{
  "dataset": "aerial photos of the United States (SatlasPretrain)",
  "train_examples": 203450,
  "horizontal_flip": true,
  "conditioning": "none",
  "cond_dim": 192,
  "hidden_act": "gelu",
  "mlp_ratio": 4,
  "inner_norm": false,
  "positions": "learned",
  "optimizer": "adamw",
  "beta2": 0.98,
  "final_lr_fraction": 0.05,
  "warmup_steps": 1320
}
Rows from block 3 of a small image diffusion model, named by matrix and row number. Rows with one number belong to one neuron. Each number is 128 + 32 x the weight over its row's rms, rounded and kept within 0 to 255. All counts start at 0. Numbers have three digits each.
After each neuron's rows are labels from the 100 images, of 14848 (inputs lightly noised), where the neuron reaches its highest value: "colour at peak" is the nearest of a few named colours to the mean colour under the peak. Only what is clearly more common there than usual is listed. The data: aerial photos of the United States (SatlasPretrain). In brackets: how many of the 100, against the usual share in percent.
# fc1: MLP up (model.blocks.3.mlp.fc1.weight, 768x192), inputs 0-95
# fc2: MLP down (model.blocks.3.mlp.fc2.weight, 192x768, transposed), outputs 0-95

fc1.573:173126205098134107133168069106090121133131171146127114140150134136108151107103077078108119095145115133118088143153126187144167101128133086125144152145157174121079053134128121085191156098151183132153147142124146178053147116137095137151131061113064143156181124051130154181186079178143143142
fc2.573:097134191061155149078095092124138118152147128128157129133151127080111072104096127107225163131134138153149191116224162113108121148109125103180112117119117117093115118103136135133071171119114204104138162149102160146093123148067157167209117159139204077147004123084197153125175075109150147140
colour at peak: green (30 vs 2.4)

fc1.285:125141139127126101145200151089086112131079101145170110143173123111137159117142160122113133187119114178136119185169149144132114111168144106155107120106175108099121128120113103191135183059127226113146144101155129103146110081146150041163188138120126131144136164083105125165119066163115138145
fc2.285:090140137111155121105027108150091144183197140195141147134100132125146168181124099132127105144174160153120114107091121151138095123134070169151137132168140120074103124193176168127123116166135148119109125128174204127160095161113182115158155116068126066142177077103115065145140163164139131124
colour at peak: grey (86 vs 54.7)

fc1.310:079118145097110122158133157144160107153111158142121174182091207158146103129111144149115220123186128138140076166095112152166111102190048097130140144084106144099170173115145117086133131176122179112161152085090116163166137139131197143161129216186130080079125148150128087139131117121149134143
fc2.310:094104113171154114146140152122160104136128072081106185130138164195110127130121122182107082142114091073117105132168177101117117131155116103135133145148122146112103131132115135157151118163098115096093130149115102176072086135160113118159083074138112146087086100131162109062154136106194148101
colour at peak: brown (64 vs 36.7); black (35 vs 1.4)

fc1.213:188133151104168085165143110115103113156068145185131174201193198118094122139116173103129145143122078110095130178151185100172119124124102143159101131057136127143087061082111137150134173085076145137067185097120128142136172124118192131130093141098129112148145103142143123112096082151138210132
fc2.213:059103118167118128155076113141184160144109115105096107106129119139121148107091177084168094148146136150124140104123125189129133114131112079130125111102122088121112108121128112130094114186090143122062155113092098177128097134118156157068159162120116155134163148110161122119110107116114130114
colour at peak: pink (31 vs 4.6)

fc1.640:115119121169165115121110129180110118125086138157149136104106105137154204126236123133150126099157141149112113168115161139125100125230117149085118153072098098120086126147109153096103141106164084154114139118096077116147149151145176093116164130067086142138128132154081113111093097094129112099
fc2.640:103132114133078131142141139089164122143133140107138142101096157099058187174035094137121130075095121094120104100115118138160138117217166158063087139154175111121064120122221048109162123167127106160135119122137136118116125123096073122124137128151137046128129127130162139129108144126105160119
colour at peak: brown (69 vs 36.7)

fc1.585:078109191114153110138160189181163161120127149118099082154157098137124151085136105117104090117134162113114118138131155144150185152136101105136139181117112118061117124083105131112128128154156117054150130146146186139083125154158160188104178173073134162160123004094118106177092157111109146119
fc2.585:121192134129077150074134103130131135091109089130159100097166137162117165193131131213143097147207172219134111133131124070091177119161132072144154149130110148129105138100144197137167140075181162124119136165165097109136138114139117053148142069109200101139121135163170200148086078113143156101
colour at peak: black (28 vs 1.4)

fc1.228:069213119166122117143132181141098107178099143101112098136143210142146038098132127139117166119160136146147131106133171116131067134157124159164113130100159060096185157096148081140126150169143091133136129117137110070138105139137184137128078120120128101149165150141145118146103151155139152071
fc2.228:121096107173133132108157148112100109107155101138146117228137107116118090098101125148093112075140134120132167136125113024149166131177162114169108105120134124134148121109176112156080149116137137100106090115131128104198076126145128127085134130150120133112116125164056114091181097142106093113
colour at peak: white (36 vs 0.3); pink (30 vs 4.6)

fc1.413:147115192169127079110187131132136156186171201112118162120120108109164121135106080111085133157107178135150090156073101117127129154090108130150143122122117118118137108123117126135140158135160140150193139146093066209066147123146174212069166089110109177145122094128078120133115149083157102138
fc2.413:119155117100165178156120107085135169155045119088156147124109182117123119149140209120092123139100198131168193154135152173169151120121069125118129162150097099154125106092118088127096121060093158121179130086129180096161122119120104193185177151184105144156139175102120175167125112069113121172
colour at peak: brown (64 vs 36.7)

fc1.456:161110107123201101109137135129085145178072154153098089144139119096136133141146123095010122185124159150172135150167159149166097108186068135122163126134180175096116079124104201148182144188128145100145143078126096148116149092115160127134088161126116134168150099140093132155138157155108180120
fc2.456:135157115111068131116137113073115082080207078095134142056125107118144104071118126143144157117144140101163124130126140125125199210132053078101101105095135192141154119145110182224178177170178188131078113156147173106140097132171109150078126124129139133104142146130121151115123061144138099117
colour at peak: green (25 vs 2.4)

fc1.31:135145181158140092140134139042174154163115207131118102160098079094155145106104162110165115063148141056082183059152082104137110133162166139136183153112174148116099152115126057116107162151081151167169156130097144111127156120136092119107213150100162105098129139131117096181116100161120116090
fc2.31:114121128098124124138133114119149110084183115112060131134102068131130165122111164106177128141088064123134111076093072173123108130105119070057155140124168144131166107123127146131191171109155114195176134113114107156129082143136078124117083160135102072138181121114156140147143162113095050156
colour at peak: pink (34 vs 4.6)

fc1.419:154114178092144094117167140167147025130117165097141106109135181196082182143128096093070152136123081136110104093111128131148188086097066145141141158106143208104111135092105128140169148128168166116140158117067109170070169154123130098107168126128109088116172112061140102175148112129119145132
fc2.419:146134154051122133147144175107170149143126083101110064186078138159124105188126171147126068137128136161142085126132190126076114093143145131157131178093130123120157097125080163152148119108161110125120148100112127237094163102166118127167101160139049103158085117107129092186059110113171122111
colour at peak: black (42 vs 1.4)

fc1.467:105108099088133133135097165167133113087120128119134093179184179174134130122214156155135166087180087089170225121113157167175141124168142128170139118085092133123116190089085142121061132110130112160129115095086109066107168127121113112125075135114124176108124165126113081117084159187130136150
fc2.467:091147152154129130115171108140104089122183158132120117088086070125132114102088141154173166079121086100105081128119126127065121131197155155120115155150132135108105156146210142119099093110157129140082141126131107220151210108129144127064066132140172076140078134159096096142071141141098160120
colour at peak: black (34 vs 1.4)

fc1.140:046102087131147147128172097131112117233123172156084141179154255102131123078144169144127142099172076155133141101072117097080101108105161112139113153130132109108136098104142108164122120149146116137095112101081145152178118161154171118140162139174116143153102105143150134117133122144131138149
fc2.140:175135069173176156138129048235111113180142119045168145084096155164125133175112094136092146161164103135129163107125157166144165153092115141101157127135126153130111131113168075129124155063139079131098120144163116105098166139139116151118127143128125192121136113158100150100163081158139034168
colour at peak: pink (34 vs 4.6)

fc1.446:058112115083139118138075111203124120146104099114160141109094157159137114152125176122125101069127117185166138151084162155132150127151070162119103124125121134093091125081182169114101142211119108095174141088139160148105120151139152129102109128158097091108187154196117153119142111185105137137
fc2.446:127130149139085109142168185175095186112124175125124082088119136128126166149152180108143089162113149195128084100131173103092101106087123102151127160147169141163168101163200088114127156066168120194165138067146106107133144092150078131148118121138095062153072117110054103157117150142164117099
colour at peak: brown (70 vs 36.7)

fc1.645:132139170094101119119094175158135103123112182129146102112160140161132125076143122112127125096129080109089108122123158085202091146167151115109116152115138143092135098089178085116141144205052210133155128147153156095136101167170158154133115182128147136129129123082129077181136082080091129092
fc2.645:059092118134096107109114099097137156145163110100132106144104128099155161115102158157082095095128096091148094114175164133129071117116144164103154162141115141093160124141089092139126118198156101112124132107130117102067107203117087191173133084137130145110188120158138090158147160088116198107
colour at peak: pink (32 vs 4.6)

fc1.662:127122093131134051123108087115113149091155139135116133086126113114162176129189115136160114092093142129098141113183103117208162145137115040141065143126138116140138125103150131108176138099116170109194172136116117109134180156139084083170116133142064138142105125135114121134077146151130160165
fc2.662:148130113137164134146120099126162113103135143142144123116164143159088164105142121120144119061158077113072121158132100118113109118155131232098152123103128158166162145117153056131087087139126106142104126107099105061124151118140146142154093136132153135128177145120126162114131132168100091156
colour at peak: grey (90 vs 54.7)

fc1.398:116180117186058107108126151081112166117138145134128144127130154038138111099165155120123148132145142077085135110144186116123147124115106133144087156115176124127100103123150074145140134099149186124091165162094186163163139144157166099140074157075107141150120123112097121159128130111148140083
fc2.398:151098175125147132147141136250119143111130122142129136171125127074095175151127176131076093159128151131115101106125143109153124116119104193130127131118137161134166108144106113181127125099119090103165123139150155159082208143127101190205107052145121122117153124152148167142091112088127134085
colour at peak: pink (37 vs 4.6)

fc1.762:171156120137132111167135160123100058153122164130093105130171116135132156148166117042106098116156109155139129131149130172105142168134101129211100141090123092145122210112144080080160169121151152119097150126097193127150059142133145125148144092137149115101124128088121093185116135183112147147
fc2.762:080126157117102095180120153178167135170104101107098144152144155144168140142106134085076117112118154114104161140084128110129098124113143110099140109156145145119113158115159134146119101156132072128078113167101152159126150111107175118099172146131089136053141150144117148117171135170111111157
colour at peak: pink (40 vs 4.6)

fc1.294:121125158131121113196154093120150120183084163173173143156081159110097106132076139144116180107158076161150106145151145140179118103088100109088135148111117119098188090098162138119162159104151111163094153127100124161079155131056127141108161105143129118033225076139084129176111115123135103122
fc2.294:139152123124126136132157126100134110122120090141156132183163099097163192108117150123174091095105132133115094118107148115088190049197156056117125102161103110138127198117139120098138108126103136138089145160100095115110139141159144135168122188109118124138138121164167068122104129091156097126
colour at peak: brown (87 vs 36.7)

fc1.695:091175105068097123146132133129119134106150153187103100158146151132148095128170206136121106131123129132125123137161181189181171133084067127085125108101158167111125116102108147117082117129093160106100112071118072096129107120112171087165106095130146159110102160105124136096159100216137140077
fc2.695:136106140205168141140174114147148089123129134163146163176107171153157112077151076095121143153125143130122078140092115147095111162088099169152112105168167094104159147064149150145079116151163097059159112168107131139093173173074101136132161159154117162131088112152103110064148132187153129045
colour at peak: black (25 vs 1.4)

fc1.638:138091115170136139109120160115112158110126089123141138134134107094154093132201132123147145102115158152143130121124132144144153137141115120151122127108180089143083148107125059047179130133193134161107130154099193116129081100154041100079132130125126141082140090111194151061058121148172151078
fc2.638:115088136111122124132073138092162108142176120125105144120106094103120163128106151131099124130117140139150121110155103107152197119150098140118136085137161084143094125100087133091162135091127154140072134115127121143120174123072152150147124119167098128100094141144160161114192130125153141119
colour at peak: white (36 vs 0.3)

fc1.486:029118135082134113131099181174144124185114173123097147158209131146075125131179123138114069146202160115121182140135141155120092156110097154137102122108123111082136166103159132182103131166125133126143142134116108155142080165136197131131113145145144141076086140180061089144153115091146137127
fc2.486:125144150126133152112090062115183114118128090167169166155147114089126164154120135099145174107148128152127163156160119093105129091085144135151125103135105166128096137117108103133104080195080124146207160156048105197101114115088183174121179206115187070137169129095148142148118125157084149126
colour at peak: brown (63 vs 36.7)

fc1.506:130168134166095079142089141135140123157120142156093145168126112117093113098174122028151136135142118119090070150140154115116134212116103137170097162067168158084110172143142127119129183170148163114170143150112149117131120185129118119134123128143124117112119124107075061220126128136070138144
fc2.506:097117159123123159127107063130158160168126117143102076152155128102142092086086139069089132106154098168093159186109113088139049137091134039069160095143106122097107141109190115156157124126091159118172143083135105157130179136091144151145127134148131105083198178121138117124077146066117112110
colour at peak: pink (37 vs 4.6)

fc1.134:125155138120087122139164150148084089228126206126075137145111177058127142091146172095070104130129173185167179155189136122139162102054081163127127195113121166116114127143144130133112107169164120138115145117125103145123110139105150095057113132114090124137137136179123156146135128152086167111
fc2.134:111131209134129134145109205160093152191148075086113115121100124170111114138146107110126086161096154144151091118105217101069098078129163132160173168158132083119147089158165170089099146131180116129077134116158182105129128102134108090154118066104115141143068117137074122152166094152227154177
colour at peak: brown (62 vs 36.7)

fc1.432:160136082078089095118108128139095104130093086206132103192161152096098133081063193162008127107157105126155096084140157137085211082163091152164085131106148137084137130095127127187139154122160160119163138139106155073075090113113170077154095128105153096178138118146117157171130111163055162211
fc2.432:093087189165126147125051120139139162123207113142111131065135149128142144174164089084145122146153147141128103115155129130099139155135100151136177095175169134086154118117159170165130106116137105131078134107143117177147199175096184052140126087111140153166160153106111111118116111137050079163
colour at peak: black (61 vs 1.4)

fc1.627:137109156166132121175140066070082121125152164131121194061141116133107125146139094067152208156126132139104103100172113159195132128144140048118134161131123121139111126116142126148103170089183121138135143140129145153073117106113152135133162066133070146111109084073139150126206129130140111102
fc2.627:145123196103114125147099054133144055144161114148077177134094080143127119060097088065124216113132096160124170118151115090076146136163167152138106107151169173102108121159131100107109141118101070111111175132074102066102169168124124145108098169180158148094194132092150114128166114160128101164
colour at peak: green (30 vs 2.4)

fc1.750:129195101163096097149092095152113168148122109158082153131108115155101145115086200109102114132116071056102142100109143151136111127072142107141034166112144124027113140061117156165102148082113155123121140122120135123087125141153157160166104151145143135115167122144118132126162133160053181193
fc2.750:051144127133121123097137151181118096138135163070129098113130148159127177122117165175053109087143194130128121089131151110111105112187089129138072165136076081193109119163125090082146157122140186120203130136144159125091148096139158190156142116098115067124135127132108114135161149064219162067
colour at peak: pink (26 vs 4.6)

fc1.509:098152175095109112110169132105127100184085154115081116184155152061101079090074179095065129124172099131107138102092165105136185084119082105145154160107084117110156135163130111153166169178146123129148123140080152122093161101106138133104165168114147125166172083097130107148113073124175174166
fc2.509:171115173109093148149126128140143124102058122148148174100162131111144140152124115156102127144147119141138131134143177145137183108136087164197164122183188200119102141118166159124125134186125101123073143143111100114179126122184161128121141108131200143137109120162124166150088058130120103145
colour at peak: black (42 vs 1.4)

fc1.579:102103106136118105136156145155156165125114185045104150087126173132142067096164124144141190125122097146084154162159127109110105152155118061125082135111130095078175072142150092111113132151154136104114128183140179142094111101175109157112199084130143124165134090087169123148106122140095159071
fc2.579:126109137174233173107142088026117098114144096204132126118152115139192144171139165196121135110187092121112186155093156082158160170184152168184135113129121121101191134083130126126114120144109145128177195100135167109093136112088151174169194157124102162126117157166112160109141160133120145177
colour at peak: white (70 vs 0.3)

fc1.232:088120138127180110140161145129085129157084132087112114096137143122138070134089052116187147189141200115085109160107168126111068151159114117141169105159125097131103071116148089156137141129123107096137127119123145111111101104109116102125115085129086168146151098067151155137152130128146122119
fc2.232:090143108134100152116129116148127150160152117093147132183130128144158131054201142125162130158131173121108148137114125128101178138140087127128084139065166120164112128145174140121111163087129118118115159120097177145135067191163160106207100138129146132114141141146134151157176119127146099130
colour at peak: pink (38 vs 4.6); white (36 vs 0.3)

fc1.495:106093135127115094104190131062097119168143170110136183111108171073148058095134130091141165153090085186104088136159089112100111116104162106096154135111107133156141089057155132126124172126156171143100173102142120107155115111182109063144125179062066178165131130183143136137162090157153150220
fc2.495:142150144129141139144039127194122159154071079138129147124158068136162076141086130096145155163139065097158142093146152124153139147069155127156119113129086152171156101081182188154116107128092100129162112162111127143116082109136159082163136085122121116151090114084096127182155079151135138128
colour at peak: brown (62 vs 36.7)

fc1.304:157129164196120097136173131139107121111150134180132109088132159140116076106121131124140143112130101185126092133157197135184140128093113081139101146069184091115165138089124108054207137105183166119142155130095186102115153123109140116136159099147131111100197126125194105134060135203117157094
fc2.304:149128168186082116165118102055162121155113085142106137125107135150172162152096131060093087114132145077126168163104121119153151174147142109120143079095146171139149115113106133126117117171085141100155107114135114096092167121103180175117173146108072132109060132094085154162213091164064149101
colour at peak: white (77 vs 0.3)

fc1.38:126093145172093109126107103163145132137086129096123159144178170138089153127126116094162120043146050119135126199130121078079155119108140123173096172106142089112213165140132119123138155117153094132125137128137172139140104119190144103115152154133081078120117057120139107150089120151113111165
fc2.38:131082121137088119193150158147131099075111083110094120181145128113119134142154144052135163150176137116122117182115189155128143171143120143096120169103152159149104144132176153178097145102143097118132140121114162081117116143153103119166096136158083097122142060122124167136159154087159147114
colour at peak: pink (32 vs 4.6)

fc1.102:114128134090115103127131139111135095112099146116163155101124137123162092101157158102139164175114132096133141133168152098099131143163138137120126145128110109070140146154125093150170160152103071100087121130121195164114156116105129144089137090088129119170154106123121096141110122132118134117
fc2.102:104103150113180111127056106107089099142108087128126120124124160162130100163109151147106125152139143119131140167089148078210045152106149188083148157128161117132115114103121111142138148138104083174156104059169172141121145153101154143155129194143094129129160132131163152127162124075117200113
colour at peak: pink (26 vs 4.6)

fc1.55:141134131163097117133123087134073117135143109121114118202166093064123063112139210116187196150155132177125083116187168094110125118145084158138091131102162090130160104118149123159120127130129159154155138116115136102154143130139212146102156026063120125196124089133089112152116082135085126163
fc2.55:122130171161104118157113142160112215152138134154119055170147097097153151110172125131124097154121144132123097089114173219098129090140138109144127122089098182125153120169133085124107137118096141139198128103118125161146124114145087129179119151143051115160228166131121109161160129171116111132
colour at peak: green (35 vs 2.4)

fc1.631:136118151140136106190141148126119119175075135136149190153177139139143146113121134146166105138184151147086138135125146155175095011140101133149123117074089080091155166081126097148141155130091113152131155105122103131168135172175134125142142066113124147187090095118080108070141094194128143116
fc2.631:103126118083130149157122157110153180138122136137116109175235124131150081154124138081101131119152132126100121107104150137126109051123123163091159142206068176114153209130107129109098158149106076118111108150119138134113173116132140085100118175109157091029133165118103157211119124114150095156
colour at peak: pink (25 vs 4.6)

fc1.496:077130113198152115200145139149146147097124079155135134255153121137124031129104147133209229159154134154133123110132149164114119123128118108122115155076132083119169138137143123132082127120113173117142137142126096063160128147122138132115123119134092096161076093155131134097146140132174153089
fc2.496:096123190074119136120078205077137157129115147078140118023137165143146063157107113095086148185097158146100116129129150105111099203127115124106135128202133128153105093104121122130129124088131132133132151106125186133139139134125026133120111159118087114159094169073128119149084100133131126119
colour at peak: white (59 vs 0.3)

fc1.337:125124110158120088163086147125111128142121157135123131141171136152128100133163138053119082140140113115084128139130105200184113136143137142193127162103116108101169210135140137115090182133113137123172166120122153114112086190170165152166134103131131074136120121139070152135107165176105158178
fc2.337:117135102105113166167152117160145125134134142132120123173200151109156159117168104123143114139088118134156170109127105118024104255139150108148157099210100157143146145125151122146157116119139122131138135150139152103116144130131151148087107189101161122029092142109125130163119152092133152129
colour at peak: pink (38 vs 4.6)

fc1.436:160142121132140117149061120096171076152097119133130177183114148139116149106103126071158153167174127172137097139101133077091101209146100155173130109128111139160162121120162101119123151144207122154140150112096125124175129144124098077113113115128135113077177166118105108152116091178191122127
fc2.436:110117129074124113125130103149091117136115102097111078255131132162145182150147126139099090123132081173159122118104128114069129202126161069162158131139132111110127196113143144105135131126128102177148153150113106117161136112134124137131114123101102157139125142117111096134152136077136062113
colour at peak: brown (78 vs 36.7)