Weights of a small image diffusion model.
Training: adamw at rate 0.0012, 6600 steps, batches of 256.
Data: trained on aerial photos of the United States (SatlasPretrain), 8.3 epochs.
Rows from block 3 of a small image diffusion model, named by matrix and row number. Rows with one number belong to one neuron. Each number is 128 + 32 x the weight over its row's rms, rounded and kept within 0 to 255. All counts start at 0. Numbers have three digits each.
After each neuron's rows are labels from the 100 images, of 14848 (inputs lightly noised), where the neuron reaches its highest value: "responds to" is what is common among them. Only what is clearly more common there than usual is listed. The data: aerial photos of the United States (SatlasPretrain).
# fc1: MLP up (model.blocks.3.mlp.fc1.weight, 768x192), inputs 96-191
# fc2: MLP down (model.blocks.3.mlp.fc2.weight, 192x768, transposed), outputs 96-191

fc1.699:154144140091110029139147130165129098190207050136134056159122162089191165157115164087116155100148090114103153107120173162132159119127119104204116144120097170077110106106058170175106094083120175120099117117143120085136140128176151165113136190155186105148114091107090117178122115142141089186
fc2.699:091110115142161053102148120159097101111185113133058036133184121105108120157114098117126101132127063159155097113110084081099146148135134144124101084208115112162173164093141097098109120118149102173124126126182052124060147154182166175137139139137198071119097046119133142127156137123140093100
responds to: crop field

fc1.110:155134150141138036093178163113152119132122152127088064161139146140166099149170162187097141090075161163120165135131131078134179124085106171133090153100114158082132164185096148158114102165120157107144147171128139114097115144131070200140168138077067117116153097141101115151116086089144137153
fc2.110:164139113140183052142180104110141106139174111140125105115128097112109144112139165086146139120145091128129126110087106130111180176096121061115160119171109117187091108121139106110043130053090095131175136129137127134135120186131162143185076116170069159140100140086145115142146180142076126091
responds to: crop field

fc1.518:144124132104154123108158115150097135141172227144136121151165132127179120217066175075097161071091105169201240158091134129087123103111090105169127163112148114114129123097132148139138080143117097200157135127131136119156115163132101143098124159119129120168152105050090147148131145156162053091
fc2.518:140171136122101228143102122100150097151159059106145121108118080097166149073128117170106159113127135083102142074094178081060059145087082127138134174101144142100165150143124062092153134116125107058097093105132110122154145133138097134183150156111132178128170077140132136104141181160138130132
responds to: building

fc1.70:089119179104140127149125124183159102128112097114078154186138136143143116144102158085151153094109152100085126159131075120169110122136127113118225060112080162117139198188145118102112087215142150120194127100074069087119141064158124154159153136113083146120103169161140141080127110119150111120
fc2.70:117081175095139131098164128125099073135147156123075210111105093104099185092145161144105126122169165117090144116128134111135163117091091141088098128071164094150115096147152165151101145074137141163170145128041108125086081185126108151141164137071100163120121083123175126085104194123102157107
responds to: building

fc1.732:150156131126106117154151088168125121147128147183127076144099116135175073063112130095171154180126192133108167146134109221165125105109136124098132205113122096124146165151082089196067091135111108090101160156129148133182122141113108105098111105198150137088164139143129175133091136087110173159
fc2.732:135070108119110081089132099140099135132173152109167075168125162151120099109119125136109104094117132103077109081089098128050110099161138098096137059089176116102125092128165139107174121160091203082126143150161113173183117182141065175091102129140131168113150177120117137154123134162173109179
responds to: crop field

fc1.649:145103099115096151166142111138109110061109114130097152159101135120096162112072136121173073157157112099103095227150137192142132120126132126107170066119138168125227133135187129094105161123107055145082153127123157078117140080171156120112101197209095145131078123172162089095130144131105141083
fc2.649:137127121115112110126135105125074121168078134124169124148181120154147131132148089133124152126173139115177171145163137126158140095099140167167059117078136163152096126117068152223068180099145134184175024110130134111101168126111143204112131168102098113127100136163109081134167155040078152116
responds to: building

fc1.269:137074072147172117132088169138106086062130090107086125137115153145126145119129115156149151175088091167195177142128168120108109161134151100130146173122192131155052125175137121112120120182192161106139141106115149135141109108099046131126138159184114096179074084067163152112142159160170149125
fc2.269:132106123120176094130133140100067082157110104121141140151107121140061124153096192118136135118170103148121117105131101141161103089128146120111118035100124193079115152140117147141123104096111111197151099158159162148137165172078080149118146155129060169010094154063166146096110138119126171082
responds to: building

fc1.233:092125223115121095143149130169158122130123173057150147165132110139188110170107206075132147096147162087126134113183067158165063095081137142136165108140130189116149170127122097101106087132081162177143147109074126059125151135184110152164103135097130103134135115153100108161081124104121118120
fc2.233:098063139148139137110044116234057141118158130131134137083114078153110147107153083165074138130087159142204084137141119131125169126120205107125096117236148130076100155161130130154119123103129165134109181134018164112096088173140109156139175127135108120102137077131122155118126173154122140142
responds to: crop field

fc1.62:140143093168131101117157135175121130142122130175101169143058109146151144164189073102087149128115069128082135186146181120130140073149027135142138077141127153147105164171132163117067193126163151127093069125090135176125137125090136082139185092113134110117100116132154178063139116196100113137
fc2.62:153188100155180104063188150083102103124128139098110150126149118088086132138134095150096179204099191151144100119161073118133115138153135108161066122078107098160111077110103122119095149131084170093062141120133187120186166109134119128158110101129110125120105137113090101115136135161125121128
responds to: building

fc1.320:153096121199069108113115145102097093066133202102115133111176165100158162174097117111142104136113107114127103166121147104143088123123132143171202173128120081142103133174205126154139170130133154119066096103128078133150124132084143142100094140145140123085141146107107149142167151104151138133
fc2.320:109147154143142102152117126192149149130078120088100129144094139194113144179102069122176164121182157161144074124108106139152073154159134102093143128109137076112093160150090170095140156131120211111146199141140000158110116146113108189136138127157124163160168135112129114132124154138136101153
responds to: building

fc1.152:172093127071117127218103078116120106146175145144150101189158165105092153173095156127126137092113113155107111095148126128089138096185069158151123118029163134088126125173099155084092145109159131119106098137127131180109081089148179125118108183114165201105186114102114162099126150118071123116
fc2.152:073076144136153108210087126103132103173145103153106101108114124080079115130109192117098100139119140159134133137135145118121125166180106183141128160048170172225087172132146150162111146169152100160155130094093199045102097159099168146170127112115111075162138141128104095071122084148114118137
responds to: building

fc1.469:126145104119129136107108114130126104164170148122094135141081134084127137161141113128124149145112125102174149119172206148120100070138127116188083104101167133060103153184162160122063126140155126149177141117072094129080144087102154141122041153094173145104167133137171136131166167117113086117
fc2.469:119137112140172109099137192140104080149090120153182120173096123120158172133141148148140092149156099133105183118134129114133080153108186148169088090174166118126082107132139127106150122114159137101083137134101104142152124134049147083208129128110122093089112072145167116136152195162146162060
responds to: building

fc1.335:148089150128117105152090134136131104182106166156126096131107186089146165104091094133174149109098134086102107140147077200150152085084099162135140111113100156094142109118134138103072130129127155170084203094106138140173138074162101130129138145082181120127135113101053106082135172133123113169
fc2.335:130166144141175134000074144173121068147117122146089067145107163082104121112120126173121146106114056124059102182156130109141147110088142170111130161130180159135129134122101136110158123130177120132089083127161102169169160179078108130156125103131094139149146072119159143076131151138105100132
responds to: building

fc1.94:150158175150126074185185173146098135101140104156061091144103162129144148197147126080153130162139156126070175136158111162149090120091180110148101087152109195178166159203126179097143125178090176093150153131140146134093126116168163166116121128170145080123153116136125143137116127089086139108
fc2.94:093149160138113089167164092152165077132158149104086139139146141055151101117117136143124113129144182138161157092054136116107075061103143150138116094135119106093112168141133155110136167000134113125167076127117117169083122123155124175100145130132119188093153111104073140122134150127150115146
responds to: crop field

fc1.376:061088101077086082099111169188161120125120098118172099154170108118186085107120139125200163171157151171163187076145153112141083160137141158142185141110122128101126136172083121085072130125125140138068132110113150168139131127121133170129092130112167134103142179179151123080097111062136084111
fc2.376:130126125163171142155134131131151102120203157087143163130126093100143130151133144119115153146088116095164234153178120167116134156098179156147151154081157146146113180137083162088082137141111135149145128103106169142104145156169154161130103127111075159119097174101128102195094120073149152128
responds to: building

fc1.334:078109140150132139187151109153127116112115107102121104125112091146061164080148142122089094143119155129100152127172163255115118111124155160144203070141127099140187126147103089116147111070116119146168143117147162098133135109100096099141117155145114082115179122142123066108137112120132169131
fc2.334:085155164154078067134133048185094138131146079089085090103135126117167145094103145142140118133112061147159084133076128118131100127135166127161153174078148087122071122145194088116153175100101144134126098087143078131188095100161125138108132154108107146162159160165118056154133132166103128112
responds to: crop field

fc1.381:127105115147130104143147149175166099129106130106199168190148142117115180130126122051139148160149115122100118095173087137149147129135136102139088118127113111109126160082173149135131120136100150147103120097076066161133196094089098163151098105108121163150182132151104131227123003187171091190
fc2.381:140060097139141061045085141112104102110158135135129171112150080140159121087139118176115105104144104121198122166182038152144125139119161100139116111153131132193137090103148159152078123119196068135097203136119071089174120166132106129165127135139135072168183140111103147162159168141158116092
responds to: building

fc1.654:129081131113081136154093138093113132125082133159138145149119178137083089122130106142101151124130136164112114110117093129132114120112120183117167121069037166077129130179099127177127075139155087093166209125107126154099195115143171145164108121101084185095097157141060108104115133107079095159
fc2.654:122110114119134149178134095155151145063122126116082172131161136141186161176128097123114135149173148175160162159135119098194128124119133187168129196172168143077129148056090130107124118144117062134147089122138117024153092118193150084107097105143118059167117133197114120131120104122093089144
responds to: building

fc1.633:148171116155082127151182103163083102103103201171173130126099153086190078118124092096113153108045104102105135135129128134130150080168078125144123148119147154119118145094117161194140146131095140170132064180136119055130086096123162120117253137118179150116224081117112154140137146123135179175
fc2.633:078124124138122136152135153140147085088127142139108112185142145101084143148150063146110163146065171114128118140130101096143146128158139101118113086129103117077156131138146122050137108083156197119132130124143095181114199180123122157138062137126156154129167024089159065106154129159113146122
responds to: crop field

fc1.153:117074096111081078151134164149128128150152118149158071135168142124151127149142116137120165122130065133062114146149077126141106116130172122108165147169142152136095109146106145115088108110133157087131195140123146101086134124145177145139192146117172087092083100135117129152070134082107148147
fc2.153:051117126116105100136088121112102201141128150102106103134083129154118122112104126116139120104117151155160096045115151105049118112147131124173167090158065101123133124140123109122134081129165093099100075141116181096133149166135139096109106115165206101106122077150074120115139158173100143059
responds to: crop field

fc1.379:118129143122152165147125150072048127137167106163092085132119154104150078141178137155102139099134126106121116163107168157077104079090140140147124145136134148170112151216129090105113154121165118158166141150180206107062117200136119149089156112116102129110102125139112067018158238059063142110
fc2.379:097097099137127136130117131078128065133153131141078225139109095070153106119109116255117122093134117135143139140102192137148133121119121124131138122061140150125114119143155114111131122184185124127113115151223104146092127094165107126125176124106101121108148164107131151221177000141123118129
responds to: building

fc1.237:131143109149147091076200126150090118116084154109094121131154131110195174131159183101122128207127146152044158100139160204156123126121164070132151098101121141148165137147165126110155134097125133125132108132112105124143156139185084143107090131185151135132176117196113152130071132054078121066
fc2.237:127136134117101131189236141078123045152116123104117155167104150097137163107107130153091122087129113150088118087139123153125136149154145160137046122099136147059118161153137088120182117131062152116148078142169073149078102063115159146117153131123137147100115140159100135160132173138101149151
responds to: crop field

fc1.242:150129116194069129096099152126120093162091216097141172131133154105132121182137098122136127197084150059141185143096117131148111081126143133124154142094060155114106159120121113213152119104130138124132143073129087021129117158130100171128109093058106101198116167162093122152155144106139153088
fc2.242:136093165097134110150140087103097134161135072130048117121106158085060116069131215136138125190145134190169079117074133136168131151131100119112198094127131134125162111152156132177135167149127183107111102121151153189207120129153144124135096133070113086213131179125158087122118111115123082140
responds to: building

fc1.198:129099132099147125211147120113142064159140138172178115161127155046140130169121131166162112167129080124163166132134087175125074154146079141142160105110116112111117102142111145138101170092160113134101144097131142142130185141120160115152059115120152119086084137104110143076140163153105095161
fc2.198:132113159109116165109180133126140112181144085151119183098091132090130120184134081141091139137086059157127174154194132123129085106106155155137220125179121140134107202137073095146154106107159126146146150164106107198151146129100109108172220077102105117159129114150107159145189048109109132127
responds to: building

fc1.81:127143133182141157122161132123154130124110133053093127123160116121077172147186171153089077130109157100080116157123094119090124173118184103144125074093166089131177147130209121079158151078139111130142163145108106128064126137130050141091109161166111165169150134138157135137158159112123145084
fc2.81:148149078189197086168138119131156137149100124089165143078113153119145122146084137116128107099116113133162146128148143135162101175133145170153119191063137139122060199128103130147073166207105185097185141203095116139176110128113144117132120142134110126083129113154118171203155164165091133118
responds to: crop field